Rows from block 9, named by matrix and row number. Each number is 128 + 32 x the weight over the matrix's rms, rounded and kept within 0 to 255. All counts start at 0.
# convs1: 3x3 conv (model.decb.0.1.convs.1.weight, 128x128x3x3), inputs 48-53, a 3x3 kernel for each
convs1.1 [105 119 142 114 106  99 119 112 177 138 122 127  94 149 138 124 121 151 135  37 154  91 179 156 119  75 122 136 138 106  52 215 130  82 199 146 128 153 145 153  97 124 140 168  91 161 136 133 138 158 103 161 141 110]
convs1.2 [104 164 144 109 161  90 107 112  87 112  85  72 113 172 135 170  97  72 118  78  75 137  70 175 157 198 131 131 136 116 154 156  99 185 160 109 122  64 174 169 138 227 138 130 132 117  33  59 130 202 132 115 117  99]
convs1.3 [108  95 116  88  51 160  93 130 106 106 133 150 102  48 135 176  86  92 125 148 155 148  97  80 100  65  86 118 117 109 172 133 140 136 149 147 122 149 142  78 123 173 129 168 134 124 144 124 125  82 101 130 146  88]
convs1.4 [125 161 146  72 118  69  89 118 160 100 155 115 153 135 131  90  97 124 109 172 143 165 172 116 122 115 133 114  76 156  67   0  95  99  37  75 148 120  88 110 222  96 139 123  75 140 124 119  90 118  91 108 151 116]
convs1.5 [140 132 123 126 104 128 109 116 119 150 148 131 186 167 111 132 146 106 146 115  97 109 145 143 136 111  90 102  95 104 106 118  79 129 145 161 122 112 103 144  87 142 123 110 135 117 143 109 136 141 117 127 128 130]
convs1.6 [101 140 140 140   0 113 126 122  99 135 106 128  91   0 143 140 134 143 128 135 152 126 149 151 142  93 121 153 127 108 118 147 137 122 173 141 127 112 146 133  87 163 124 135 138  90 160 147  29   0  75 136 141 124]
convs1.7 [133 130 131 158 197 150 105 159 134  97 188 118 127 178 117 108 136 135 106 110 132 136 184 169  75 109 136 216 173 146 107 135 151 138 123 152 104 101 142 164 107 143 121  97 144 111 111 120  93 111 128 131 177 143]
convs1.8 [148 122  80 135 101 133 110 151 185  70 134 110 158  71 119 115 136 146 100 133 130 115 121 127 106  55 133 105  88 129 114 134 117  96 177  98 113  88 148 136 153 141 140 156 142  29 133  95  95  22 110 133 125 129]
convs1.9 [111  95 100 143 198  96 141 208 125  86 115 102 132 159  66 123 191 167  94 116 149 135 132 108 167 113 133 134  72 122  92 114 145 132  91 136 137 134 136  78 137 170 121  89 153 144 154 119 140 125 120 115 148 106]
convs1.10 [139 109 140 127 154 144  99 127 125 100 112 148 117  87 152 110 134 141 135  89 104 165 189  68 129 100 145 103  91 115 140 119 129 104 160  99 120 157 123 110 143 127 151   4 107 123 125 134 126 123 127 117  71 102]
convs1.11 [148 121 106 121 110 114 145 135 161 116 117 104 139 118  90 115 110 143 126 161 126 115  97 182 109 101 124 101 147 130 106 120  90 119 147  96 151 151 100 134 118 124 147 205 126 130  88 140 118 147  98 144 115 126]
convs1.12 [118 124 163 118  99 131 104 161 167 115 124  97 128 171 111  51 128 147 124 184 176 130 169 137 104 106 121 156 110 137 101 203 151 120 116 137 206 151 165 135  76 149 133  99 164 124 129 134 151 176 145 116 133 100]
convs1.13 [123 149  92 112 186 132 134 141 141 108 155 115 100  96 137 122 136 101  80 145  89 115 130  71 115 130 118 170  67 161 202  73 177 109  20 196 168 140 164  68 185 128 145 157  84  78 126 141  85 151 148 114 122 136]
convs1.14 [108 107 134  94  97 144 101 102 198 121 142 181 127 167 153 124 150 115 102 115  99 139 178 142  94  81 174  94 109 120 103 121  99 109 182 147 119 150 143  87  37 152 113 127 111 106 203 127 129 147 135 150 142 120]
convs1.15 [121 114 136  88 138 138  70 132 140 131 133 128 153 145 136 124 132 113 135 160 146 123 177 132 139 177 130  94 115  59  44 117  43 104  73  73 122  88 164 120 183 130  92 152 173 124  95 133  96  94 133 102 121 158]
convs1.16 [132 143 113 150 205 145 108 106  68 175  97  78 125 153  49 113 196 119 118 107 127 121 115 141 174 148 130 114 178 117  95  96  80 118 111 104 117 142 110 121  87 174 134 108 129 120 116 177 134 131 134 143  77 131]
convs1.17 [137 114  79 171  65 133 125 255 152 125  99 117 112 107 105 109 177 139 143 166 113 159  90 137  78  24  63 132 175 124 137  86  85  57  94  79 127 100 101  76 193 141 114  80 110 147 128  98 129 123 133  98  51 147]
convs1.18 [151 108 124 133  93  59 122 220  97 121 128 141 113 101 128 134 191 132 113 174 127 108 138  49 150 100  75 130  53 102 160 118 156 132  60 108 132  82  85 125 131 100 115  87 107 156  85 156 111 154 105 137 133  97]
convs1.19 [ 85 112  81 130  94 141 104  63 126 113  97 149 118  77 129 148  82 100 125  84 119  81 202 118 171  62 121 145  98 139 163 156 140 171 134 159 171 160 137 114 151 148 126 138 102 132  63 105 108  75 185 105 204 158]
convs1.20 [133 150 134 128 152 142  83 107 150 128 140 120 123 150 129 120 150 128 109 154 131 110 138 178 142  70  90 116 205 152  92 140 136 147 174 114 169 133 109 123  62 186 109 110 127 120 127 162 126 118 150 172 113 102]
convs1.21 [119 153 135 162 103 124 115 127 132 126 105  98 111 147  87 148 115 190 106  59 105 144 163 170 121 175 129 159 158 141 133 238 219 171  70 140 141 138 173 122 123 130 142 139 150 102 190 100 162 114 161 132 127 183]
convs1.22 [154 138  65 135 167 159 121 161  82 131  94 101 107 102 158  94  94 149 132 129 133 116 155  77 172 155  72  75 149 147 110  95 157  84 101 159 145 110 108 138 117 133 123 116 124 134 122 165 143 110 115 108 118 143]
convs1.23 [120 130  95 149  77 132  86 123 146 190  44 154 120 129 173  63 131 199 127  55 142 119 191 133 129 169 126 131 183 141 115 215 103 104 156 133 129 159 142 157 106 112 171 137 155 107  68 116 137 135 144 130 101 157]
convs1.24 [136 138  98 110 125 105 117 104 162  83 140 123 167 163 144 157 116 126 135 142 140 101 164  90 108  39 109  79 106 139 135 112 131 103 117 123 131 118  89  84  57 114  74 139 203 100  97 149 150 151 141 110 128 108]
convs1.25 [152  63  99 152  98 142 156 113 108 161 116 134 110 165 106 144 127 157 150 140 133 163 154 108 126 135 132  86 144 151 196 161 138 139  69  62 104 107 145 125   6 148 131 126  99 135 162 124 158 183 147 152 125 160]
convs1.26 [130 139 134 152 134 120 169 125 100 128 146  72 113 152 138 150 156 158 122  72  96 142 169 147 117  83 105 110  73  69 111  94 130 164 100 155 164 138 181  74 118 209 109 131 124  67 115 127 120 134 137 128 145 136]
convs1.27 [107 131 116 115  78  94 140 102 123 134  96 112 177 178  83 174 108 124 115 137  95 163 151  89 135 184 156 144 101 134 148 164 130 118  89 180 127  93 179  95  87 149 122 169 138 123 142 102 126 155 142 129 157 102]
convs1.28 [135 123 122 135 103 157 139 183 115  91 117 132 137  74 132 152 182 114 100 133 111 178  94  60 128 139 126 107 112 134 102  37  79 127  79  45 103 142 104 102 210 119 128  92 125  81  98 102 142   0 109 147  84 146]
convs1.29 [147 129  88 133 196 106 116  98  99 122 108 120 116 125 117 129 155 146 136 123 135 191 139 111 113 119 146 131 156 181 158 156 184 125 104  91 127 116 127 131   7 128 163 165 107 111 114 110 160 140 119 115 143 145]
convs1.30 [117 139 105  79  35 110 112 110 131 144 124 167 138  77 102  64  73 122 184 124  66 119 207  71 128 150 138 169 109 135  93 169 141 118 116 129 153 197 140 128  58 115  79  74 112 147  95 105 134  61  89 133 117 112]
convs1.31 [118 142 160 131 113 129 101 126 137 104  79 102 157 138  80 113 129  80 106  68  92  96  34  96 138 111 148 113 154 142  91 154 148 201 166 121 121 120  97 115 187 168  95  92 157 117 118  93 147 183 146 134 170 117]
convs1.32 [108 148 143 111 170 108 193 130  71 138 145 111 137 116 122 108 126 115 156 128  74 154 159 142  80 195 139 113  87 106 120  69 143 120  85 160  86 134  79  84 102 155 143 160 147 135 144 128 117 125 103 119 130 192]
convs1.33 [139 127 100 123 122  75 177 102  98 122 130  88  64 126 107 112 118 114 168 148 110  89 106 118 112 119 158 166  81 134 214 154  59 146 150 130 112 135 106 174 110 142 135 164 140 148  97 155  38 146 137 114 142 153]
convs1.34 [138 146 155 128 118 176 122 168 131 106 103 120 140 135 112 136  78 112 136 137 111 144 186 126 122  59 108 114 194 150  60 116 112 136 153 138 155 153 115 130 120 172 132  83 117 140  72 106 137 163 150 128  82 124]
convs1.35 [111  77 119 134 135 123 118  86 182 128 120 168 156  79  99 122  93 160 110 116 153 127 122 134  42 121 142 120 185 111 195 165 199 101 142  83 154 143  50 128 197 199 135 140  82 126 142  95 134  50 125 111 124 173]
convs1.36 [152 133 130 131 120 127 136 143  95 112  92 146 167  29 118 120 164 132 125 180 144 128 122 141 103 152  84  93 146 108  95 131 192 117 172 121 114 172 141 130 168 152 127 125 100 125 131 126 115  55 107  90 137 141]
convs1.37 [107 105 104 111 131  98  89 171 105 169 149 171 160 140 160 129 118 144 157 116 120 151 137 119 103 137 114  91  95 103  52  92 128 128 107 114 145 122 112 121 145 143  91  80 104 151 132 129 125 161  99 150 100 127]
convs1.38 [127 127 131 120 106 144 150  86 155 125 103 128 115 140 122 157 164 164 134 173 170 140 212 125 101 149 120 108  85 148 105 137 109  86 116 140 114 116 126 154  93  90 134 130 114 154 144 127 141 117 126 166  90 106]
convs1.39 [138 101 105  78 168 120 136 139 108 106  59  57 127 166 103 163 101 160 140  69 138 137  20 193 118 118 123  78 148 145 106 163  97 102 152 142 202 164 145  99 134 255 131 116 130 146 196 129 158 151 162 121 133 109]
convs1.40 [123 141 127 121  87 138 111 131 131 149 140 132 101 170 106 115 142 137 154 190 126 105 205 120 143 136 160 124 129 165  96 169  75 154 130 167  94 115 116  48  17 107 112  79 124 152 102 105 137 178 130 116 121 131]
convs1.41 [149 139  91 144 125 100 122 104 129 122  79 136 116  95  93 128 117 118 126 143 140  85  61 111 115 208  88 127 182 125 203 202 164 116 197 137 128 135 120 112 103 116 146 169 128 172 121 145 137  94 143 131  89 127]
convs1.42 [197 139 153 138 108 121 104  58  93 137 144 158 106  75 127 127  51 125 109 111 127  54 131 151 132 109 127 172 117 110 134 111 148 120  44 188 154 131 118 112  88 121 178 140 142 129 129 127  71 171 155 158 109 115]
convs1.43 [101  82  75  70  81 156 121 110 119 151 110 135  96  31 104 153  97 107 162 113 103 148 184 138 160 118 112 170 143 137 150 150 154 162 126 176 118 136 148  66  67 216 127 130 155 168 126 148 125   5 135 159  97 105]
convs1.44 [134 120 104 153  69  72 119  40 104 122  87 107 135  20  32 118 104 150 138 132  96  87 111 164 139 132 130 138 190 130 180 170 115 170 179 182 170 131 112 100 136 170 183 140 136 143 163 127 186  32  44 173 160 161]
convs1.45 [113 140 128 146 103 148 138 180 168 109 100 114 101 158 118 123 125 121 153 134 130  98 139 139 120  52 114 134 137 110 196 144 102 101 195 142 131 133 140 107  82 150 178 139 107 155 154 127 116 166 117 124 147  98]
convs1.46 [ 89 143 144 134 140 114 107  78  86 137 118 102 108 131 106 136  91 101 118 120 134 126 194 132 169 148 136 146 161 118 102 160 145 106 123 135 114 161 154 170  75 157 144 132 139 102 153 134 140 167  89 121 134  96]
convs1.47 [110 155  95 129 168 110 118 164 152 109 118  83 146 130  93 176 108 130 131 112 103 148 219 146 124 176 149 108  91  81  92 149 107 108  39  93 131 109 129  98  95  90 148 137 129 151 138 147 120 147 131 112 124 117]
convs1.48 [115 114 119 157 198 166 103 167  93 137 131 147 122 185  86 100 109  28 114 128 101  98 175 123 128  75 102 141 151 163 171 182 208 122 144 196 129 120 100 125  97 126 112 129 156 130 157 147 150  90 130  78 162 113]
convs1.49 [102 149 144 121 160 117 150 114 126 162 143 143 100 119 125 135 134 171 115 115 109 164 159 124 103  87 159 128 162 116 161 155 123 106 198 120 114  95 106 147 135 194 182 172 160 152 162 165 127 164 155 170 141 115]
convs1.50 [142  80 126 141 120 148 150  45 123 151 105 138 165 122 134 121 101  98 168  57 109 130 134 107 133 139  94 131 171 112 127  89  97 121 161 122  81 162 138 124 203 155  92 112 112 115  71 114 102 164 171 125  90 148]
convs1.51 [169 113 118 116 133 123 135  51 169 126 129 142 119 138  72  73 159 165  97 100 128 121 175 126  94 179 148 159 162 137 169 120 108  97 116 141 127 132 190 190  72 161  72 141  88 160 140 120  97  55 117 127  89 143]
convs1.52 [ 93 129 138 121  98 154 133 122 117 130 121 127 118 139 130 137 133 115 146  98 100 124 132 170 150 255  97 103 163 133 133  96 130  92  39  98  91 105 133 143 111 142 137 210 140 188 148 116 133 139 111 117 160  96]
convs1.53 [146 113 118 131  49 133 132 179 159 155 124  89 109  38 174 136  89 154 108 134 108 165 116  88 138 153 129 146 154 123 122 146 180 166 105 122 125 141 101 133 150 132 102 163 129 120 118  98 105  35  83 124 109 101]
convs1.54 [124 130 130 140 195 112  88  52 188 136 126 138  98 182 119 136 139 133 126 166 109 120 115 105 126 136 111 128 130 151 161 161 151 120 122 117 144 151 146 148 128 167 177 152 132 135 157 114  98 169 135 128 119 145]
convs1.55 [107 120 144 102 132 173  70 116 162 149 118 101 143 136 116 164 153 109  89 177 149 218 116  44 103 198 140 121 176 128 135  49  65 120 110 139 131 167 161 123 189  99  65 129 116 124 111 157 118  87 168 146 114 146]
convs1.56 [125 122 186 122 117 162 118 139 144 163 121 150 159 148 111 126 108 121 126  87  92  96 132 196  99 145 114 178 138 124  80 105 110 117 127 147 108  80 111 148  65 124 158 147 131 154 148 157 136 120 134 141 109 157]
convs1.57 [130 119 113 178  87 105 174 129 109 118 117 128 145  38 123 167 160 104 130 146 118  87 147  97  88 134 102 137 144 109 225 174 151 113 229 145  74 146 124  78 127  89 178 216 156 146 158 105  98  25 105 153 147 122]
convs1.58 [142 118 136 144 216  86 140  91 137 121 165 124 115  78 162 113 119 125 113 163 140 104 109  99 115  97  60 109 112 145 102  73 135 111  67 138 128 125 140  96 136 150 127 138 131 123 141 144 130  82 133 127 140 134]
convs1.59 [167 109 122 135 123 125 142 147 130 145 139 101 168 160  82 119 129 116 145 152 151 135 171 138  86 116  97 106 110 104 109 133 156 107 126 152 132 125 138 126  59 221 122 103 149 122 110  62 105 149 144 148 148 101]
convs1.60 [ 92 134 151 158  79 102 154 132 123 105 118 164 163  27 124 101 121 144 134 116 161 144 135 146 166  28 175 117 156 136  69  63  95 133 137 156 133 127  83 106 143 120 126 107 127 131 135 119 143  59 137 151 122 129]
convs1.61 [149 119  90 153 136  76 122  95 136 161 139 122 123 113 124 108 147 102  83 125 122 100 108 183  80  44 113 162 143  96 124 153 154 149 207 129 137 105 122  50 142 136  83 143  79 106 110 114 142 125 128  97 166 105]
convs1.62 [114 138 108 134 128 165 126 171  88 144 135 152 129 106 112 115  86 107 143 138 147 161 135 107 120  96 128 120 171 116 104 135 126 111 138 133  89 134 109 124 174 146 133 108 132 138  83 176 124 128 143 111 110 147]
convs1.63 [125 105 112 151 110 108 154 203  64 153 164 117 143 115 136  89 122 138 113 135 148 106  84 141 106 184  69 135 105  91 123 107  55 105 111 102  72 139 112 111 155 161 165 178 131 127 118 104 147  92 120 136 105 124]
convs1.64 [124  79 107  74 128 101 108 159 119 114 106  81 109 186 164 160 149 126 127 126 143 139 212 158  94 120 100  61  73 145 145 140 118 101 146  70 118  62 119  48  57 155 124 107 154 132 131 108 121 201 161 128 111 114]
convs1.65 [161 149 162  84 104 130 167 141 130  95  72 168 141 171 174 125 151 155 129 123 138 145 146 159 120 121 152 151 142 164 125  94 198 139 132 134 173 130 114 155 142 141 126 164  88 123 121 143 117 134  94 127 159 158]
convs1.66 [136 106 110 122 132 131  78  49 142 104  98 128 168 100  87 164  68 116 105 147 157  89 181 177 145  65  95 130 129 112 101 152 158 129 215 132 113 119 136 128 129  90 135 168 136 135 139 144 130 132 113  83 119 158]
convs1.67 [180 141 150 145 156 113  97 152 195 121 146  92 154 115 111 144 125 120 122 169 147 167 162  91 132 141 138 143 138 107 110  82 190 155 144  88 104 130 163 141 207 144 108 155 155 134  97 137 121 130  86  55 136 114]
convs1.68 [123 150 155 152 102 151 103 165 113 189 120 111  18  15 138 148 169 137 134 147 134 116 120  98 109 179 120 121 147 133  63 106 149 105  67  88 173 116 113 118 152 144 113 104 101 135 155 120  58   0 106 181 125 131]
convs1.69 [125 124 125 114 139 129 157 112 185 146 106 130  91 150 177 117 156 137 110  87 120 112 149 188 122  82 143  88 125 187 152 182 107 132 114 121 154 125 124 116  60 138 132 139 138 185 128 111  95 118 106 133 121 100]
convs1.70 [117 121 140  91 110 116 118  99 134 170  88 104 174 153 104 196 106  74 144 168 111 145 154 123 157  84 122 109 177 144 156 141 124 106 170 101 126 163 146 130  96 202 148 163 137 109 107 166 153 127 106  90 146 134]
convs1.71 [166 117 108 119 166 175 149  98 127 106 128 135 136 159 140 143  83 110 104 106  97 131 182  98 148 119 105 116 105  95 102 141 107 182 154  99 123 101 113 165 134 103 147 107 136 114 148 150 161 156 149 127  99 135]
convs1.72 [156 163 113 145 123 145 140 142  82 105 125 127  92 104 129 117  99 108  91  91 132 137 129 138 133 127 119 128 162 143 179 172 136 129 234 102 127 142 126 129 125 118 168 191 121 123 143 146 156 171 129 124 125 141]
convs1.73 [133 130 151 147 139 169 124 120 107 155 124 161 132 196 145 135 114 155 105 109  83 128 131 123 104 177 179 156 126 130 122 190 152 126 111  81 126 107 136 165 109  99 138 120 118 139 115 103 173 154 139 118  95 145]
convs1.74 [107  96 152 153 121 171 161 226 124 142  96 146 162 138 119 116  81  70 152 111  64 116  71  82 105 151 113 143 211 117 145 139 132 208 218 166 115 103 107 155  70  92 189 156 139  96 124 130 114 101 115  99 116 103]
convs1.75 [104 111 129 107 122 120 101 129 108 118  81 162 118 175 137 115 129 170 132 162 116  88 191 113 109  56 172 163 187 126 106 158 137 145 144 124 148 124  70 152 105 137 141 165 111 120  98  95 153 164 170 132 129 110]
convs1.76 [127 102 129 132 111 122 160 139 140 120 181 148  66 141  77 121  90 122 133 130 125  83  67 123  98  64 133 113  64 141  88 104 151 130 166 137 100 113 108 125 216 112 112 126 119  99 121  93  37 178  82 113  74 110]
convs1.77 [150 134 134 113 255 109 133 145 131 120 126  96 119   6 162 130 136 132 141 116 149 144 143 133 141 172 114 124 113 148 155 152 111 124 150 130  98 132 130 128  53  72 120 123 130 138 115 140 174   0 114 118 120 160]
convs1.78 [158 193 101 150 113 112 142 159 114 125 142 108 150 108 168 110 102 154 154 128  79 164 168  92 108 123  98 122  61 123 132 184 148  91   5 137 160 161 170 101  74  48  69 102 114 127 128 130 149 180 134 119 134 133]
convs1.79 [ 74  88  97  79  99  97 138 126 167 117 148 113 109 121 152 122 132 167 111 155 162 154 173 156 108  31 130 145 153 145  90 169 179  73 130 118 132  98 173  87 121 149 184 144 139 130 163 173 102 133 127 134 140 126]
convs1.80 [116  99 136 134 139 151 131 147 115 118 125 139 146 150 138  98 128 142 123 124 125 128 116 160 146 188 127 130 131  97  84  77  77 178 190 144 104 128 143  74  76  75 170 132  73 155 135 163 140 110 143 115 141 158]
convs1.81 [114  95 131 111 119  98  83  56 159 128  84 117  82  93 113 127 111 196 129 150 114  97 161 169 132 218  90 123 108 150 124 114 180 110  57 159 149 130 154 157  45 122 201 164 100 157  88 100  93  72  75 133 103 143]
convs1.82 [115 154 107 174 107 105 148 104 135 125 128 116 120  36  92  92 163  90 126 122 115 121 136 171 151 185 118  90 154  88 127 177 171  92 133  85 113 168  98  80 145  99 124 121 111 130 182 109 124  62  96 146 156  64]
convs1.83 [125 112 133 104 118 100 115 123 113 120 113 111  97 168 177 105 139 117 113 101 106 142 125  55 116 116 131  73 107 133 118  66  79 126  97  38  94 122 100 113  96 149 127 124  69 130 111 124 134 123 132  96 124 118]
convs1.84 [106 113 138 113 128 112 145 116 145 119  98 164 143 187 154 107 114 130 145 126 120 111 140 138 120 128 116 129 139 110 106 184 175 125 193 125 155 122 185 145  22 181 117 139 174 154 138 112 152 160 128 105 107 115]
convs1.85 [144 178 151 174  70 153 163  97 129 105 103 139  99  89 144 113 165 134 134  89 105 141 205  96  84 143 124 150 160 139 109 166 110 162 204 127 140 138 125 180  86   0 102 165 123 129 114  97 121  91 125 167 118 121]
convs1.86 [135 118  63 140 117 130 105  59 150 147 121 134 187 142 203 127  80 133  90  79 136  86 124 114 119 150  99  80 155 108 119 207 116  82  98 125 136 157 207  58 147 104  88 180 145 132 134 113 121 157 162 107 113  85]
convs1.87 [109 139 183 103 163 119 137 155  73 172 115 133 134 157 147 132 135  75  97 125 139 127 150 179  69 105 130 169 167 120 182 109  48 105 146  96  84 110 138  56  65 164  91 155 199 128 104 165 121 149 160 139 122 140]
convs1.88 [114 106  79 142  93 115 120 140 134 109  85 133 101 144 103 158 135 115  93  82 138  79 135 191 108 107 124  98  40 131 205 154 104  85 129  98  90  58 110  63 162 219 152 154 176 117 126 139  99 120 109 127 131 144]
convs1.89 [156 162 153 120 140 122 151 139  65 140 126 149 158 136 152 158 132  91 143 114 136  51  94 111 172 238 106  91 150  85  91 157  98 123  20 119 150 113 121 106 171  68  82 171  88 100 130 141 108 132 157 141 116 132]
convs1.90 [140 102 155 126 133  99 132 121 163 131 121 120 147 144 158 109 146 149 156 164 164 130 193 113 135 125 103 123 164 122 137 137 176  98 113 121 137 138 119 103  33 144 109 158 103 141 150 126 128 114 121 163 139 133]
convs1.91 [132  84 112 134 121 137 103 147 166 161 143 177 126 112 126 133 120 134 146 136 119 161 121 145  72  50 167 111  99  98 149 168 137 122 208 111 115 147 164  79 144 187 140 120 147 128 121 143 131 162 148  68 120 131]
convs1.92 [153 127 142 121  85 128 124 121 144 111  85  98 141 191 158 135 119  93 142 127 136 128 231 125 132  50 109 161 142 135  59 136 125 174 171  99 110 109 115 154 110  95  72 107 126 128 128 118  90 110 106 175 130 146]
convs1.93 [111 124  88 115 135  80  90 115  90 171 119  89 125 138 147 138 130 122 145 130 134 139 185 133 142 216 140  98 109 125 128 166 119 117 105 104 120 127 197 108 105 235 121 154 125 113 125 168 105 137 143 138  91 106]
convs1.94 [137 177 137 145 135 122 113 204  89  87 130 146 147 127 154 199 104 131  74  95 113 143 134 112 116 139 143 103 149  81  77 129 108 118 193 101  88  74 140 104 139  51  82  94 113  70 130 124 142 161 121 148 110 103]
convs1.95 [133  80 102 118  54 120 118 143 129 103  86 130 132  99  72 157 150 130 144 178 178 177 137  56 113 103 154 111 156 118 139 126 170 119 115 100 108 153 135 170 160 114 121 148 124 115  78 151 115  17 130 113 157 150]
convs1.96 [104 110 132 133 235 136 138 114 117 108  96 121 128 160 167 109 143 112 155 146 116 145 146 118  76 118 145 118 125 128 147 147  94 110 224 119  98 161  84 101  76 151 134  81 146 152  80 115 136 140  90 110  83 137]
convs1.97 [152 128 131 121  11 135 110 164 136 116 115 132  94  59 164 137 151 100 160 127 133 105 165 148 132  88 121 131 121  93 155 174  99 124 128 116 139 123 128  96 123 129 135 121 135 119 106 150 122   0 146 133  97 149]
convs1.98 [139 140 124 141 158 126 152 162 100 123 141 122  68 109  79 154  84  79 142 109 126 100 101 101 201 156 134 160 107 139 132  91  90 155 119 101 104 114 167  85 117  73 133  91 172 133 159 119  59 129 101 135 129 130]
convs1.99 [148 112 129 146 129 125 130  84 111 118 129 137  85 117 118 123 126 186 116 102 114  83  68 180 144 157 133 100 146 137 110 154  29 109 144 139 137 139 119 137  70 198 109  80  98 155 118 148  74 155 109 157 146 140]
convs1.100 [143 110 154 137 131 102 147 168 127  78 180  82 158 113 110 122  93 148 122 133  77 116 114 156 100  87 163 192 123 194  71 168 171 188  68  87 154  86 123 147  60 172 103  92 128 112 105  54 101 116  97 125 119 125]
convs1.101 [180 100 108 109  58  88 158 139 127 143 141  91 145  52 151  98  94 127 134 169 144 153  44 129  86  50 153 130 134  80 102 150 142 117 139  52 112 118 168 110 111 124 153 143 126 129 164 101 123  28 129  92 168 144]
convs1.102 [164 148 112 106 105 129 128  73 130 109 135  99 179  85 145  91  87 121  55  95 165 146  61 132 108  97 125 135 119 116 119 224  80  79  33 124 124 113 159 102 135  56  90 155  97  74 145 155 141 124 118 102 145  97]
convs1.103 [110 112 137 112 115 153  91  70 146 125 141 146 138 139 163 102 151 120 121 122 136 108 136 127 136 110 149 113 119  93 126 136 118  84 126 109 155 136 120 119  59 103 127  66  98 100 159 143 120 171 117  97  88 115]
convs1.104 [ 82  96  93 198 110 102 169 154  74  96 105  72 101 142  94 185 130 122 100 118 120  94  64 132  48 163 120 169 108 133 216  92  67  80 134  66 132 132 124 129 107  56 148 129 114 161 165  49 118 193 125 117 139 150]
convs1.105 [128 111 105 173 125 130 149 179 101 129 163 135 151 150 135  95 151 132 130 140 106 105 142  47 143 124 100 114  81 154  75  76 115 115  54 115  83 120  84  92  78  76 125 159 106 105 112 124 140 125 138 142  98  95]
convs1.106 [128  65 150 155 105 121 211 173  99 147 159 132 153 163 109 156 128  82  93 125  74  76  76 105 148 196 108 136 161 118 162 115 169 161 177  99 169 156 128 124 240 129 144 170 172 146 115 184 103 142 114 138 149 126]
convs1.107 [165 136  94 129 142 128  77 154 158 142 122 106 109 115 164 109 120 139 124 135 109 127 146  73 100  66  54 125  33 146 113  72 114  55  52  65 116 141 118 139 122  47 128 128 108 133 123 137 141 126 134 134 108  86]
convs1.108 [ 72  74  73 167 110  88 130  79 115 137 123 155  95 144 101 102 170 110  94 114  85  58 135 102 164 158 113 128 217 112 173 188 155 186 174 144 103 153 127  41 132 141 146 189 200 154 127 121 157 179 133 157 165 136]
convs1.109 [136 173 135 164 156 111 155  85  74 127 139 115 106 110 133 145 100 125  84  93 172 165 144 112 101  88  95 140 107 110 102  71 107 102   0  80 101 120  92 169 137  80  97  90  96 111 144 150 126 161 163 124 147 140]
convs1.110 [113  70 143 136 142 131  97 114  98 121 178 154 100 161 131 136  82 145  77  96 113 133 112 149 132 111 152 152 153 179 131 144 171 148 142 159 156 146 133  94 142 135 148 134 116 115 195  98 140 146 138 105 137 155]
convs1.111 [147 108 150 116  18 161 103 143 153 140 105  47 141  72 131 134 134 148 122  89 116  90 146 151 133 149 152 149 142 188  70 132  83 146 109  82 175 112 109 190 125 159 140  66 118 145  39  57 130  32 128 128 121 117]
convs1.112 [138 103  96  96  89 167 135 105 142 122 111 168  98  89 142 146  47 168 117 117 105 162 130 171 144 106 155  90 154 135  65 170 132 112 135 131 118 116 161 188 169 180 127 196 112 110 116  93 120  20 149 129  79 116]
convs1.113 [146 129 134 102  12 128 130 109 114 114 122 114  70  76 119 119 141  88 150 132 130 123 186 120 124 157 100 122 154 151 197 195  99 143 106 138 121 119 130 118 118 131 131 132 119  79 134 131  62   0 163 101 125 159]
convs1.114 [122 169 152 160 107 179 165 104 121  55 102 107  95  58  87 108 133 141 113 117 137 132 141 115 122 147 132 129 129 134 111 126 138 124 127 128 101 146 106 137  76 109 143 133 132  28  94 157 140   2  99 150 112 145]
convs1.115 [142 142 119 127 120  47  95  67 123 116  87 104 121 159 148 119  45 158 131 142 124 142 166 178 121  59 137 158 162 114 130 228  37 127 255  45  94 154 106 124 122 170 118  91 103 109 149 135 112 153 130 162 133 143]
convs1.116 [122 144 108 164   0 132 131 150 124 152 105 119 120  55 110 144 104 127 157 189 120 126 116 112 111 161 111 156 123 152 188 137  74 128 105 144 106 140 147 127 148  96 127 161 147 133 137 125 140   0 152 142 137 128]
convs1.117 [191 129 123 149 113 121 142 105 138 109 143 127 136 147 136 140 136  98 120 130 122 134 206 136 126 116 202 134  73  65 180 123  53 174 124 141 112 113 147 148  74 110  80 154 108 108 178 124 118 135 121 121 114 119]
convs1.118 [123 121 108 112 110 106 122 176 149 159 152 152 137 130 156 145 105 139 151 179 136 139 190 178 100 133  92 110 118 129 146  58 190 118  47 110 130 109 142 134 131 110 149 171 157  72 136  94 137 125  66 113 144 112]
convs1.119 [117  80 123 159 107 116 202 160 114  95 139 102 119  82  86 118 149 120 105 118 137 103  97 185  87  78  92 131 154 141 219 137 190 154 211 160 139 160 119  99 149 180 149 130 197 131 157  99 105   0 117 122 149 131]
convs1.120 [135 132 143 111 202 151 157  93 119 141 109 129 147 131 136 142 113 118 129 116  77 101  60  95 132 121 164 124 146 141 128  54 139 103 106 104  83 146 108 134 170 128 160 102 110 114 113 103 102 125 135  88  72 102]
convs1.121 [ 86 110 136 184  90  59 165 126  90 154 149 152  98 149 127 144 139 141 145 129 111 201 132 106 136 180 136 129 117 125 154 102 114 132 112 141 147  97 113 115 181 154 106 146 181 139 106 118  90 124 101 116  64 132]
convs1.122 [126 138 142 154 164 115 115  66 156 197  74  95 111 138 176 160  95 103 136 153  88 128 143 114  88 223 140 130 133 113 166  82  95 154 111  99 176 183 108 182 112 110 158 140 125  93 140 158 103 107 125 143 132 126]
convs1.123 [139 148 165 122  55 104  90  96 135 108 120 101 183 108 104 110 105 171  92 136  80 198 113 138 134  75  95 155 110 132   0 139 156 144  51 144 137 121 120 140  67  96  64   0  52  88 133 105 131 169 208 111  97  81]
convs1.124 [108 120 104  85 160 129 101 139 126 138 119 161 125 163 102 130 116 154  93 187 136 148 158 138 156 102 165 105  89 125 124 120 110 119 185 158 165 124 120 102 140 170 121 137 145 112 136 140 127 111  93 147 114 153]